python train.py --horizontal_flip=true --hidden_act="geglu" --inner_norm=false --positions="rope" --residual_init="zero_last" --optimizer="normuon" --muon_scale="match_rms_adamw" --learning_rate=0.0017 --epochs=26.1 --lr_schedule="cosine" --weight_decay=0.4
Rows from block 5 of a small autoregressive pixel model, named by matrix and row number. Rows with one number belong to one neuron. Each number is 128 + 24 x the weight over its row's rms, rounded and kept within 0 to 255. All counts start at 0. Numbers have three digits each.
After each neuron's rows are labels from the 100 images, of 14976, where the neuron reaches its largest size: "strongest on" is what is common among them. Only what is clearly more common there than usual is listed. The data: photos of plants, animals and fungi (iNaturalist). In brackets: how many of the 100.
# gate: MLP gate (model.blocks.5.mlp.gate.weight, 336x128), inputs 0-127
# fc1: MLP up (model.blocks.5.mlp.fc1.weight, 336x128), inputs 0-127
# fc2: MLP down (model.blocks.5.mlp.fc2.weight, 128x336, transposed), outputs 0-127

gate.16:111157112099115141155149141087107166108111095137119154122145120129132127098112102149134084149156129114114094111121143098148159134137087151112140142145093128136103107134101138137136105152109113182113139148101134147148095114086105118093116127139160125130107141195092133139132087131117147105115166180145105126143090151132106160150132107151146097135150138199115077104107110155162144108155
fc1.16:114100114109187078130138135143111102129125113095136124103140136095157119143137118154141150158135120104118147100118096136142093134150130141100165101106108114125126149145085127154110105162166113131135131120112137147099148149093121102148139141133134140167084154166107112131110081199098091130120196108122108152125135159167128086140141106130151149150193117116122121131148116117128166131163
fc2.16:108167165163139105132157122184157075143141127107162129142128125153142111090139140121111145132139097137129093114147177146164121111117122107105096134139090095106141154129116117164153117126108107168159127073108111130111124158130097153149113136128163116115081089175096128132112101158123112168078156171088110131131159135141132125149156094119117143136154135117111158103124120164100127145129
strongest on: order Passeriformes (51)

gate.19:127138185140097133146112151156127114137123137115143144117173169169066110116158123136106144108130118114124139132102100108111120113125093145118176095203141108167139105086103106124081123125115131144124143097130130140150146153168138092080117125116104119105126115171162168148158179091126126135127115116128124120144098140160114137144131119123150143133115087095128098153123122082109131169143
fc1.19:141137146155125119138154172109107128169171073133143074098150144149114158175144078110110154157082145077152146120117124145139064169131132120114100109133135136149131122111141103132158123140141137149117136142153143128138078088094121131131161137113165107153137147143152147127080113106120117127120139119135129121137134158121127130132131089137116108111202083135112100136115153140094111163134
fc2.19:129117129133121151102180147143139130115136120074155099125133099120127096146137171127139155149138131120123080150115153124119121142135129187080105142100074150110115147171142115115158109145103087102110134101112141102149113151125125121124084146142104121144137154148115142130137137143125133116085168130130097109123149143146160178127117160166134117115170098121110088079153108182083154093112
strongest on: order Passeriformes (50)

gate.189:107139162098098149145094108140142143147118139147125084068133129138146138116122121143161123132117159109137111158124107159143095096142106112107127149083107122130105145118099169096147121148120136147132121142175103099147113160117130152093112129167140124126129150116143119118084158173066158126121101151093068090146123156130126144149170095144136153126128114122113139153145124109095156170185
fc1.189:140161098111154126124190143120157113102116140146147147189091096120131135144178096129097125147137089181148121110157166120125149139117143099124105134131158141116153115138138115153089097097141170127102130115077159111103089084140132136160159108099142085142131109126110136123113128099096134110149112141169151152115125111103143152144116162151118104079099119150107134119134088127164111133119
fc2.189:117156107140158163158117109128138135105062123180130095135095121115143136140158147104115119127162107098165154113082097116082142094117119118165150127133104103126144121132100091117102154093166159137142153126148122143129146124117114140150134123132125082169119137099120132124131094170125176133118106141148134071137169147101096159101126131160137127149116158169097159140137096110118083127102
strongest on: order Lepidoptera (32)

gate.293:137139105142142130125087140105158148143126146112153101082141143105128157120105125117130148104138141144108077144153107123088128178121065121098113165146149128118141157179156109133140101165146139120114115153142140172127115139085137121130129091134197114164133140153119115156062125121142117119183135109145177145139097149089101114133125095122114147104143140133127137157143101138085119113142
fc1.293:135152139142148109141134084150128129122116125163138144122144159143086106134150078120111172126157108106123160142148148120144151112142128132132157124142113154122170114114113107095122154073133089128145109144140204054086088111183107126127098151143154123157094110098078144136156124134116095128097108140119089127128154153131136147116151139115103102116133110124164118102112127091147140141147
fc2.293:121186126113127153109128139109141142089173094111095100136111167116101134112166114107135151136119136131104147127162120154133155138118117146153126134149126185122110085162089109094136156091132109133143163105163152075136152082163105131142130129152117124146112091109122114149103160167131092153097131153120115127150139114134081147140105160087135122095121126172132135165113098090127124088148
strongest on: kingdom Plantae (75); phylum Tracheophyta (75); order Asparagales (27); family: Asparagaceae (27)

gate.27:180161133116138132074114118134098175116184142077136116097113127171102096161127125111161150148137130114135133154116116164118118121142181123089140106110164077088120131150117138152150144113084133148135116093161139083148137127124132146133126147161097126093097138158133121131125093127142108104120078132106097139143124155097136110141158164125134175146149156135135100134145108159109139127162
fc1.27:156118122122159139142094078128072163131127124098181092090116122124111141153108136140119155180092123117102108099137150111138179149150128132119128070151101096127133131101097131153173149119112108121102135115137134146156107136126152149131112111183142138073175121139124131130093114114159098107154128126164166110150098134113179131110124166130128153098089146145134129105124100128111114131138
fc2.27:140098140134110152084135127182124084154135150154108124104122115121095135070150137119111099074111150100128141128118104080112158157102139125097128151158131108124121144146137175171090115157119107108124104143115113117091147123112112073128098123095105098141120103112085147139139121108122150150132154095062108118140097114149153132117142120132151140101144171138101127180098130127131158113114
strongest on: order Passeriformes (50)

gate.73:136131111145112143163133152127108121148146166093121133104138171138173116156127125106175118157112154163120128086071095118166152155146108107137129102133091129092119129112086097159155168062065134115157178113137134128117151125115106143126118147138120160128145121113110150076119137109140102121103147121110129117119078124161091152104130112140115122112109102144151124168136132170141143119115
fc1.73:102139145096092122148169163112137133162126088152115179127165050128149127118097152131122117141105142119127104156139154139093172117084134129156148146092118106151115167133126156090091107154138149141092128112145144138127129150162155125102144128117103118140148105098121113149137119146099162153104128153112140092129161165158131133155099145102103086140185139116149137092126091137127098131129
fc2.73:144122105113130122132172132125147113171095105117107130137119124121151117091142112115138118146116126112076135086135137112156122113153130182160099080105135124125118075094092088138115133121121138171100139087151167139125152109168121087107132121125159130157120083111131125087173155124137099164120148115112122177125147129126124145104095059159099099133145092144146130143171141151130108122135
strongest on: order Passeriformes (63)

gate.167:127118121165092120113141134109110117166160125150107091136130130091133121088155156147134141087095110136128122186111110139112122120150123107144108145110144176121114124140126156169104056163120136085119116101107088164151114165090096140141111132124122121149126130124123125141135134144117151152141138165123129133173179088100129137123112117113124103122119141097143110173086131175122090173175
fc1.167:131073143160172112151145132124119144135152144117117091133142121094098163077121123116113113124140136125145131174127101126173136147117118096139129146170154193105110103163142150164122070126178111112142125139155130142127086155100109112145082112076164112082129098103127130076120131136144133127148147133148142116128165102128130148119116114128102169148119109105142087148112109128116137165119
fc2.167:083148124152138124122114114142135074153138151099114148118148119104130134123079191143129097088190143159129099104135123164125126144138135181119133089123151137129128088141107154130133126094122121153115137100162081134119106138110135092134119108153098143091139115183160101116121103115142121144110158163126147135110146096131090120125132163115152168155166173104105111132162145169106114129126
strongest on: kingdom Plantae (32); phylum Tracheophyta (32); class Magnoliopsida (25)

gate.294:161095154124115141149162109113125184159156143120116103134181117163141165126075142107099085121119132140135093132148111123128115129159117141130122119086145110136133130123150130131091138116121123125093128144134114119100160130113177130094144126089093166108102125105181113153161090093127126130139136130121119090199134107183123084099135157143119146124112179128113141141118116119096149134094
fc1.294:130131106110150105114150118153140137119095157150140098117109119082123090132134101122120102100104097128122147158140126113126142123115106153138149142148123112072128143106169151148145122135121177122109106139153107180166127141133166137136096128092145169169139131134112124079113119142154081169161138128150109148127103068133134144100136144190141147136116090154119130104124133149159059145093
fc2.294:136168177142086172143116122095141147142133143113095144090116097132112132155101138140097121141095131104138145116126124083163154163109117169126122144146138166103107123147075117119150121165130151118158127096137130148135098112113116110088125100104139143124079127120093165141136193160119145134101131125149097142078131131112084152140134126187101140118133134162176103134138113133143093118148
strongest on: phylum Arthropoda (64); class Insecta (63); order Lepidoptera (32)

gate.236:113117092124128145177153163085153147126126126157155144106184113120114137103144117137145093123106132122123124175144150121134146191110094146082149103054121144141128124162123104122148141141117138079094168110198131132136158149111128084119140104134135141137131096087123123135121103125101133128153120149110096119084156129124161133137108148125080102126134149091144093138142122120102147131140
fc1.236:149148156135198083086087085086136138151132124093119140141188124122114133143174099082109118094123135161144109159090135153110114091140133111103100122084118118099109141120132158135143111146126108116136107142110115124108124139139119114166098115133138131140119147131135123117180177122091115142134133162112105101165151116137158091105129167168154136152133113103106116121164124140112176143136
fc2.236:118179112101161088148115123114129131094099109161107160104138098099098134116135148096155120088100144134128129129101122141104100107151138085125133115105133135144138087120124126139096139130167118167141130156149143072146131153128120122138115151117149144142130117091133121107133139088083132112158164186137114091130162115166127117129124171139168155191137117136143076145156154121130185151125
strongest on: kingdom Plantae (38); phylum Tracheophyta (38); class Magnoliopsida (26)

gate.144:104161139130131156104147156116073127083098179096124153121158139131168093122145126137102118110129111149137155097087106139103146136172154124125145096141166115143126181162100125153157123121109131164121152163164121149146111113166109151139123139163083155113116125115121184145148121165150129122153134099125118139119072097139104123106161091131125133075096134094123126111144134091115136128128
fc1.144:115119152096107145115129109120142148133140084095121086166122115068103108089152176146155153101129149087171118141106130148104150149153120125126180153115099116118133174161159126135120112122085096135122156084121122138136116095111138176138087118131111104105153116138125145113132148164135126090126146113132120101141144121142113127092121097086132131106157159135131162086074157160142136142156
fc2.144:152129153153175126126167129126134134171155087171151099128125097150140179112154105102140134117104152108084180126134168090130131134089109120103117118102131150156155099114154136122123100124078139116129112170133154132129099166102139154118134144072124123128129108129089099147144128123122119115115185124145081127145119125080158117128123129134096136134112116136130110148203122159123128095115
strongest on: order Passeriformes (53)

gate.187:159134159137077095091127124154084154162136104158105153114138120073159115137189114115124141147124110101114137128124096138140139151100133151104096127139116095114101168137162157146143144130114127164117149131153098153120117133131129146108127138094137103149095121164153130146116119121115115142145144113102101104161075203135100126126144210144110093102106143125123094146140138106139132134123
fc1.187:123156106119075149098121122120132118123131119144131122140115120156112129122101149163141118133090152117122114132120157119123099085162151169135124124148076152098171115126122147141118146099129093119156147116087142082137116108135109189083126096094185125128127122114143125116154180087126123118128168159165151120136152104143111186148091104133097162157141106127137135132086160159155113112115
fc2.187:140118122094122138129105120173113153088133139136121164097137175115159120128138163149111120143087118106097139156167158137172126136132115166195091200120129110129136144111132142098143105124090097128124129110145113160125135106170131165102123117122124114200156104147139092144131100143155130113116130143111113119096107170130160154108116137130109136095104113126155122139150147117105153118075
strongest on: phylum Arthropoda (80); class Insecta (79); order Lepidoptera (42)

gate.155:114118122142087100166165104157160156154120173161133125108133135116123173108100073160153121132107167144150103112162144139144139131082093167122139132164123138114119103131118104140122138118140072151139099115168165150175134144107108107126126118115150139102176133114119163142094109161130129108130113118146131175113134135103098126113094147149098113108107093120112104173110163118127076143136
fc1.155:109153115078161152102115138141118121112107161154120080117148117119122135156110116108168104117100106164130152151132117179112144147126127143136153166126119124137147046121114165116092126136116145141102146122129144139139100072118124130152118057119133145145123158179095113096134151137061107122159150146125159134111124163108103115159137133146126113102111123097104123138136134109140121129187
fc2.155:073124120104147107160143158121132083111068128163088121134129119139176132114159129153129106121148121125160114109075153142119120109165171122105167157163113090114138154124131148113183086107156137105148160101102155130126132161131141115161148118151142124127135144150130134116123097132165159146104080113149105119096122111119125120158165153154166136110115144121102089138130124132127123069153
strongest on: phylum Tracheophyta (29); kingdom Plantae (29)

gate.286:143124132121136107117150107135117131132089156135104156153127094112098138139125128150147152112145094111135114138135107165117131078103093140133080124127089135073086130136173192115111121137129107106130180113145114106117122151149116126111091129094127134113194102120152200140143159142118140099109127158141156133148127153080122149141141116177139139158114124150130116138099078160127140113156
fc1.286:122149149106115124084142142122149146128181136116115124087131147172154114147108156144105116142105155147118113088140156136111143183110173123092140196126165118144116111111165103145140101124103138144110148134122105146165152082114149127121141128132109098120077146104083120141165130130095095098125129113126133168120154130132112082074087114115133109111158136175114131111157108143134156141142
fc2.286:117160115117110150100103113120149150161137089154144175173138134120148130120088140131125129100124136136123165116156150119128140119111129170114153152152094113154111149093134124091154119153143176133138044112157131133147125131121134116161090125132127136124086150109097161091140108126146141137153127137148098123126122107094122128131155096065091113169145081152077089104107159118123125108135
strongest on: phylum Tracheophyta (52); kingdom Plantae (52); class Magnoliopsida (48)

gate.157:117105135129137136117168145126190149140139107128128138146095155188119140132134112125122102141162114129122091131152104120126101101133134110158143115088132129191153151089086166110135126127141090122074101152108155121110097121129121129083169137121195137104090116119114141097145115127128132109148154189080095112155089137134120145164097118160139100139138150125112133133151111123140121112149
fc1.157:093142134119094097126141077072128086135161118160134130138152134134110180139121140112127117129132164157131096067088120128144092125137132142179141122109156151131091084154160091113144147135095107145120120097161149120111114086111138115179136167116120087090149082145089131142121151126110124136125104144133109146115124115112146145153164130118110124120107121179151160104098152127121160138140
fc2.157:104090161180133105138139119161119185135155126122121115088097121142150148088174147126171136168140171105164144109110120103075144145123116097153140137096151095112128109126128094117093114110134147115144181161157108148120153148139105116181131120132134118164130120112148133107104095119119130139141145108165149109163144150148136149112114146079078124125166129098122134156110107165131149123137
strongest on: phylum Arthropoda (72); class Insecta (71); order Lepidoptera (34)

gate.14:118080110148116157105100131095119108134100124209129140149150098081118168108159147115120090084178105144162119128142100127134127174133125126135122127117120141112129118170109107142069103106170120070145157131141125093118119115131165094097128113132117151110161126097136155111111166122100132161105140119175125118135133136110114134181130125105132123173106143116145133128148156139137108108132
fc1.14:138089117158113085121149145149108151109124121136079098101116142102134144131148174153088107123188135165101168135118127157140147163142086139159134116116150107131183119143139098118070085151123105081101126139136105115145157150128107124137123147132110137157157129067137123133143133152131115168113106102129139121115132103102135103127170091095148121178120144099119131140118160155121107120161
fc2.14:129136090183122098127095082117132152153162118128164134164130090117096135141130160121130106122106145121132101142120124090106069114136145167137144132135158176166082078136159137138125108141177144150147124120149110164115130114131117110097121121144135155148176113104167146119122130136104119147141153090126129120136132093120119162158140130120117128116111147100130054121113143160188131144096
strongest on: kingdom Plantae (64); phylum Tracheophyta (64); class Magnoliopsida (55)