A small autoregressive pixel model, trained from scratch: arch transformer_decoder, 26.1 epochs.
Rows from block 5, named by matrix and row number. Rows with one number belong to one attention dimension. Each number is 500 + 50 x the weight over its row's rms, rounded and kept within 0 to 999. All counts start at 0. Numbers have three digits each. After the name is the row's rms in percent of the matrix's.
# q: attention query (model.blocks.5.attn.q.weight, 128x128), inputs 0-127
# k: attention key (model.blocks.5.attn.k.weight, 128x128), inputs 0-127
q.8 107:527491531462421548463536498544468487540502457555641443503395628596549521496489569508501501480509476491497567510462532532544458460510456563460559501484525435441459568493474557506418548470489407505492529530466497630497549612528514531480465499447540444472479505452556375475516545577507519524455475539433439465487491505406480571572466520497554435360453476421519579451477475556504451474503
k.8 111:468474507541473492516479512472501489510447401568430506508451473509498444566546514470508447554498501544537487501500526521592511428560491461456640556462489553459480507494496586545482508524456519465447526450468582523498531594574512556574391412431517433474429499486604508472470504569436610432455408550461511483444568511439556354606512519463477526457511544430536532547520555458443539555489
q.9 117:491448506550479506491529402467453495459538429479456507549551569457575499465422495584472480495565511532479543509480423583536529463515527545427619506503490460499522511482529520425541607525549482608537465510562473429499422459491508440596482443492590418470450456501578515432447413488510486466414432479630500499422626470522582486446474511489461459559484546458527504501485484619511536484469
k.9 115:405569411563456522559533445470506479498460481521506567538572592565529483462510520494588473453427548535429551447474483551555448503461461552438506476555550501504493471517437590429493524499502478540569491499476411549499449428604568539558551518554486443496487414523483393417545499490589469486479400484610431460522564527436444516452492449500519543424498497497632514538423466537522509514441
q.10 109:563492542565463451475413497466493489448539531459541468412491378509516471460548527473410528521554539428537546496338411472489544420480527575601562519559566501541481580524502450536566504423511540483412469512494514485486433471491503585484515531465488458479489567395475516438594550571461510503573497554592421490547549495468504510546555489471563433477526525587516502474542454457501532445406
k.10 113:551492534584578483515497516525520505536467525511571504484551489585452504390492493485608548464432470443560509518449398441451433513510498478592476524541498537511430509550532510483433552485528539527374506468420544380453469590526490520542534535539449504533451600471554529506402435522422437472514481511529446590506531464482546453542513424606544513469551450479476468351546521520479505578502
q.11 107:398400528549499638441502483449427502535505483525490526452547531515484447613483513532542508512559472517490601515579477430528568447584472625550541490509409496529497568490492488509539520509533450550511552504530492492501499409531456439370478551459469527537496445528465474526532440478544442425466533467499528526412503515555526513469504452597584374421443555533448476450537446471568551476457
k.11 111:481488485579575439545569406520447526569425503434515441486556619477522556541500519486613550531509394459484545505555656570472442466485457572471559429478362560406515474486512479475451532547500440476556470519491504508485589466546482494494482510557423467464434473552424520441512412549463526569511542409541502482530538447515541497473463462441520522483499555454514486417563536508486447513516
q.12 109:473510517567460546486499454477557533505437473483551463536533505457468548457448510476584607516533447531584485510505495580515557506398513550400452387586424500515551543460501581478452461574512505388596489531384546467560485493435549583496580520440496505498488560471441608588471360520523516437434449465490530458518536506521512489506527423531507469430416471495521508467462498515435475547539
k.12 113:473515495498493607554529422537475523518512552526509442567544519435422524565480536451458517448553552484523490503529535583518436536425493542422502393536510551428416544460510449588505512530438485363495527547546477620529435482474528522455522518538526471524435499472459559453470554502479437488415415472484610581501435437475556509441521447620461568495466486531507561576544481418429534492454
q.13 111:495486414507492556537426524513449529499563403489586501421563437539536439616510581515455439539431441480442510463417548486421561568505492464553470546553444499605526442556466554560503492563531522550558492527465385435426506497461509464548509503494566446460548503563448535487618495560477431555511450507518461475574537478493453531517468516466418461428528463490519479559466550531452384577465
k.13 115:471521389587516469443428442466442445477470472457528437483577497481531573444523588470471431569484493376459457480474573473444524543483433468528471522624462474572505421577484573513493516430482549552498514588544465408500506530468483439466496457493595462486527559497562526590497468533592513528532484480542525501512525450489593443484525435558518509531592434572516486574501449490420537503394
q.14 111:422461474421509502464496513503493526518557533589579513568514413495512509558522545454590522510432514596515467470450542467533505461406545532570509510482460494476481506435475446506416473405522530481503495473562446526519517426552527583470415540495448616408518457489521440525548467482403424537517589595483527419469625485478482530426458442481447528564523496456504586428524592525544436559536
k.14 115:552486492503566422511437525475586504472485486382434455637483503465426570515504519496409437534453486567543435432455470523506537433432602497485406468538483468597445522599578540440530457460455527438537516500527500556536569494497544548521498452489491592499500384523547483460516596501429477563504569476528493509536591501398536476468545431472448491568495576519459555462522454521515533454474
q.15 105:564459520502485426461473505508531539504434474502695505498550453489511434523475557554507443526435509587515522483501481484518422445477499547531507606520513614420551492512433457492478440524516434521460494444514583414552517583462550512539500496542498456558470487544601557393462537504419503526566561501548530476441466491423444568455505445497549459527450551502432476421552368530470556508527
k.15 105:495509451482485577547506511489484438452567489415493592540422445554491477447466453566525468576466531474507480469487449536519517502417498579535553447502539474479503536513351515492433447408502527551510569438501543458436465500500503443512528412523479456530492533559558540323563567515461594585504564499505454537521489552388537535475519532547461523530530597420526557469591499476454523421542
q.16 094:481419553507591436491471575564530572552482477482585525499395426574529522482440451492461559518478462564422408444541536449460563477491551436479462534522431438518588510594548468436481444636478506504514539531491437503579452555548486551505523548488421420491507497517464429467513512519508443526582455478538569465516493455442570440565419586429416460482529452524507534469497510513595559501492
k.16 095:509531530482456478530462449549467469483447424464471548438544560575539534519498434453529468586504575493512544533460449512430464519556463552518538497390522536495452474565625505604550458540548456545535480548466524406488459511432435420461492510480536508566536471626426496615512577498447553488386473427496507563462512505457553496398546456469576495515468475541561577507441498521470502496382
q.17 086:527521471450508480451555507456520525494424549520463584342470518463497470450502582416566471498533483458485471518505508469544537502420523552585475510520470480502590530481399374509485454436471522526481560493532531558470493600575437481499589533522480550502518481430450485599437516550516486427547465568380451466506496416605503487492448487459570584472536520430513588548469499501569543520417
k.17 099:440430498575574505552448459408492503414502522426525455500490430405449487379561488466448507530618539557567429419443472580418505503586540510504540534608524551515477517517425470509493509508535557506569482644487471501512466490456506539617577510458486446499474568540509509454467513532449486541539505461471466567537467444459486423556449492648485526552489441505544507505501439469504484506499
q.18 094:467532482486507517582453436537586466374495518473436518475526480513530443441468489651584491527453455457562465510438509406540498527505460480499512533529507562553581508524532528450458532577567430578476421586566364566502468452397509494531543511442539505509570502460499567502474494546395507404433551479574612500524478510466460471442485520523526467505497505581492512519436554427476536469455
k.18 090:531608536615487505466577575488454544510538480452544487527431417447498470454529521538436580487458447560537513522485463558557555481363515496478422453512554487463476520439493476449496518522464603526521477539428545556501522591528410497456504530552534565425467498489439486501436437502474453549501466414454500506494513403475515586571562586585409538457526579440575512512534526419482484538424
q.19 106:406554474486507545465507510454527575565455472469561518486455505419518547471514505501494493434505454539484447470549383512451410474544459564482511412564543551472559506555501416542465387517512422574448520562561429443443638453433422489451461578486531546464434544566453484520567525479490559538481518582521442572499551602534526524498447404551479487550506541503483561429478544548497563454461
k.19 095:500436545397514539512362470531554535508506390490466479466602526491512563538497443573573535489484478490512520654494464492563473467574535505542477493456471546481483561423509458513453397521423553539461562427425505547464474493483484414461541505556460457560485509501541544436431492520496511477509491469691522487462508490526482438573565554585467501540444498440447545495516513445456574541504
q.20 084:528556462541451440473494509420507478532444515484402551381480565512465560494511434530494484511582603509428473449496546491546563424471482538560588479491440526479531551496578524488500493559522534447457535505497481534517597585515327483504538573447386513578460567495560525519519457498571503451443488471503434446473484533541465547489506452451494619481443430477431468502528436557469570460575
k.20 090:503441499390419511551491469539570555458576497502528537555477486516448478562463549532518498484597493500456588496497501561596524488548436497595529509517513475442527422534464551559431566529488551471556499451502419550563454575543472452512473503528546493559394538517438527515438495514424530513539586537509430460396567461488481447531490394400502549480598456468380482481474486502480365499497
q.21 097:512522540418535532511513451533498446333515428503497596470531528558463446479486458527509434560476517492492425518424419453617458458528513533497520519490543502389425584556547534568542473602483548443516494507465529527401437512484435640447493576506516558513446477522422530525479497500485564453565487497512523544501480480534455505613472487463578485492437538559584529511496545441471403548515
k.21 095:394523557496473570504464502436455372611513474467360487429525530597487491517530428490494499490557588513478480599476472515531506504544533505549519526477511589429483463501465468534485519498511486453568502503485569413485488505578528510462423515566521545485530463537452472524511486587487499534480458477649362493419478510441493483611574491591443500530439446513533490545577433447518524526477
q.22 107:534522560467532508525580547528553460463516427507473600443541512542393495399555504483490500444522424486413611544411502435473534479525437580514510541513569496467446407459447527510589584484463565472492527551474463446509496577563487571515517485557512531397494543398518525431500504464467427349587496520486582482508599492516572521483492427493532521495426458533526486480449552443510504485518
k.22 105:450618565483598579490555519481497508518484515522526518503428504425423493526530489566477447398531453574424559352521474529469588474486455487475461561524558534421545431600435509566464416486445497434495433513524475547520540522596485487508448525486467536497585560424538504464544442460519502468504510511554380502549533457481479465573497445496434426541585445456528459490597532532499503551473
q.23 098:522596477460597413460463557371498462565520561509496532466474478537583494488573538354508453540608447532452493456507446553439478529502567490514507407489459429473556422473502457518541394498545506408515554501460576460580510597532537453502538487442474505560572456422517439559540497507496389551441546496531490464529504493501419485513521516506576505510523536439573480515599464479532503525465
k.23 098:538538501504495540481476548413509487528412482443392510458557528471571512497472416435443545539526480512447538383453523431549493482483479456469542504461503561483432529427605398346494501544413558516573460530560553394517580473472434511520458458502548507501532553513565444480548520519514587515491449517563596546520506467508539498453506589591495531466434599495542564441498569492463526503475
q.24 110:493479482505563491499417505594424409527503469472561538584470418512567539489582433505542485492561494495567423444517540541435488517440592542575377518432457529551600470492557457524537362528488508512505529516524491574390479465568561547520425459542483467542515483431446503498525559463498484457494519528533510514367530470476513490456543474510500544508567457538467452579506433428430483478612
k.24 111:392493430356426534557462521559448462423457470519394547452509489543518578520551445537502528553483558533599474509503503535492437499457459544476538483465581557507414562512485550482497457457485480585578510504502516506482431475412578498551410466543518544545391434499477488595523544531505444452548525453501514535461442528488583553485507496419588508524502437425498538558539480546576394532527
q.25 110:473478497363482524434564479436555492489448468527378452523489511477553543518499444438525464486466497405435587411561395590543485520533551437515513490497606512503535460476547531603511493503454527563482493456529470461477533472468588487613495591511475527419423487624482545564524512510440458563530494449485502508480562591489525525460518519545624469458521544463479546485413505476449502531433
k.25 118:498502587499514558510478475529486508538563554500465433472550436463562432517445530470510425502455460569517568482545562609462544503574431544510526453455484493521488353485565562578494561437510524544542565538561536477430495471534521471535505540479426447486458474521488618536452475531432475519379559555559388481434529535572472446457455609502508489482432559476417480508442503480516549491385
q.26 097:442521535434458378483510492457505510496557534464446498469504544485586546524520548494449584497502541592550551481507523542443452498493493564613475423474483504514434532511525505580428524564556506488492579394510579535441529498536488383493529569472610496410357504510520510540509477519538553523530523577482513504465542535512506504428506459382558498504497367534435494502425499492426432412519
k.26 106:535532547476612501490451585492497513563488557483498466496424524510438542465477460490476609582484561425506523422562530583451527418501535498482453407529583446510460514533503610587614489451523499505587414453426424484470578445501533422558505466485459437522473499454519472496488492429506490532511452495491430463544526471507447601526460471486588500509432441461590539526480570380538437528492
q.27 108:406512512471488537482507520562515457542554523550459450477514527446417526476560563459471345532534528526509427514509463468539424570423497403494531545571513459524491448512540448448418517543538564530497543431437467585481462493441549623444530537557505546473471562520540539500507517502571477432562429489483478356419531494498544543625518430498497511529552442508538519461491452469623436493485
k.27 109:476418485462547461587543506498460345425525586536502514650565448452458488463589454475481432511453494519541450511447526477526554529541510454498514497470547431565447578466500429491528493466559457536560539604498463561463541535518530563454454501531513518491509505459460476524542450554573582471462453489417480554528566513481454525611546406536532450458497454352510519555501503498488402479482
q.28 107:509490428522444478488504474522532597476543535566478499633474470469430373457492405536480474545537492528424377496458498470490504435540459570540500490498486536534447524525547500557456506508443535463506492543547596429549431496497489493539467494513527475448423483590567590529535575502519479563415515580478381477412400459591578456509551576521552525409446485515540449509469482576526526507486
k.28 108:544538479604449526554552529527489549419527512433448536505505525509505550365501467522498478520481513540522464549490458459521501515565523520470537456484465457597537472497483414639387555485493552496558477460547465514604544481419436427543546549507447444466415481556513572477547420602477376510497441488388424523530544521524460496428514577521473503401574478504570455518482515510492548462521
q.29 113:510514515465516458523488540506490485639518413510483597474430453460541512542496406471440544510614389483541506477513415408471588444471519446471498536506443444448476422478504637552450534541412527544483553455493456512458503425527479638492574584437552527390495518520533445543490513491458495568500513544468491518595419506533486539539502533574469532500533498506512491453528411487451521565525
k.29 114:527570509522541614485564453536624449462487417445500565509449456470460573543504378517431556426486445446462446511507511505471474459564449475560476541443492455527542495522589533494470545482517435564587413519503445466494464542531489569537528538407536451515504486499496476530457607479427541488518531465476513525554445487600522495564587492515486477467437385534515462479587505495474624410435
q.30 107:481553396538473458514577444516458505425548437535521510535488461363532524519464582549579447530529563450531449416486475524475464497461535540559568493477553506516467456484393444452524388424452499430551557543433425601487561566503498473471431418525495530462498472550512529452524454483558436523447489440607535561503517509543466488521506485465516445568503532489528495494478472486622621552586
k.30 108:578436448530464561465480534503514503520517526505473571566586430515513518487450580500528408470574529602539432450403492474491468489489431552466369556440445544463580541503488480488565395506524468503505460488499515507522525508553446367519435428507480505451499540514513524520533495439520365557531533435524479493505554512395559557607473458527592472503415562523432511498479473511519525514614
q.31 118:502486469452466548457488420455517407499505516525566477460487497482507473526581546538438543492453520440441521414647515516454478571521512472398538443519496451557587394471460568483531562350523499491539453479451538413423480495404571487544477508535540572543478553425527503484464562489608584559571563482457478505501503469537505422579538546607544448462522488478571484525540478496469470493500
k.31 114:438522551493516511448504518418541429529511476456543502449535366450508459531544563539604405472497592525449490398629439546496466531536462548465538505473527460593491506460522516452529578537522543508458554470512593543434511572547391529479519464504474536481452614574454465519529507551507513499570525480394572507465451551515484500542434533473510513448461330519499521488429500502496435504482
q.32 093:580564536456483485548496428465540479399465506458464573460534618565583454517505482471492475514566606480591571510512489511494511561488523519505425425579478532507595430553436507432419556476507482403481409579542514434463397486515489499496500572439584430482639537486432504534425517437431529483528449565442405522526477466500513482551505547490538539502464474467504534469455506536422493506508
k.32 102:627529516491584570464454580437478468508590572543472523531483440481449508543548615502445607501474463398499421496495451419498539536517461465351581537574455527539469473506455458489438503467508559562511558508508462497458454458493588485390543512453519573470591468543488460442474448514521463569527484399448488508511523534456445428471597549495555530455463541493498493545439452497515519535456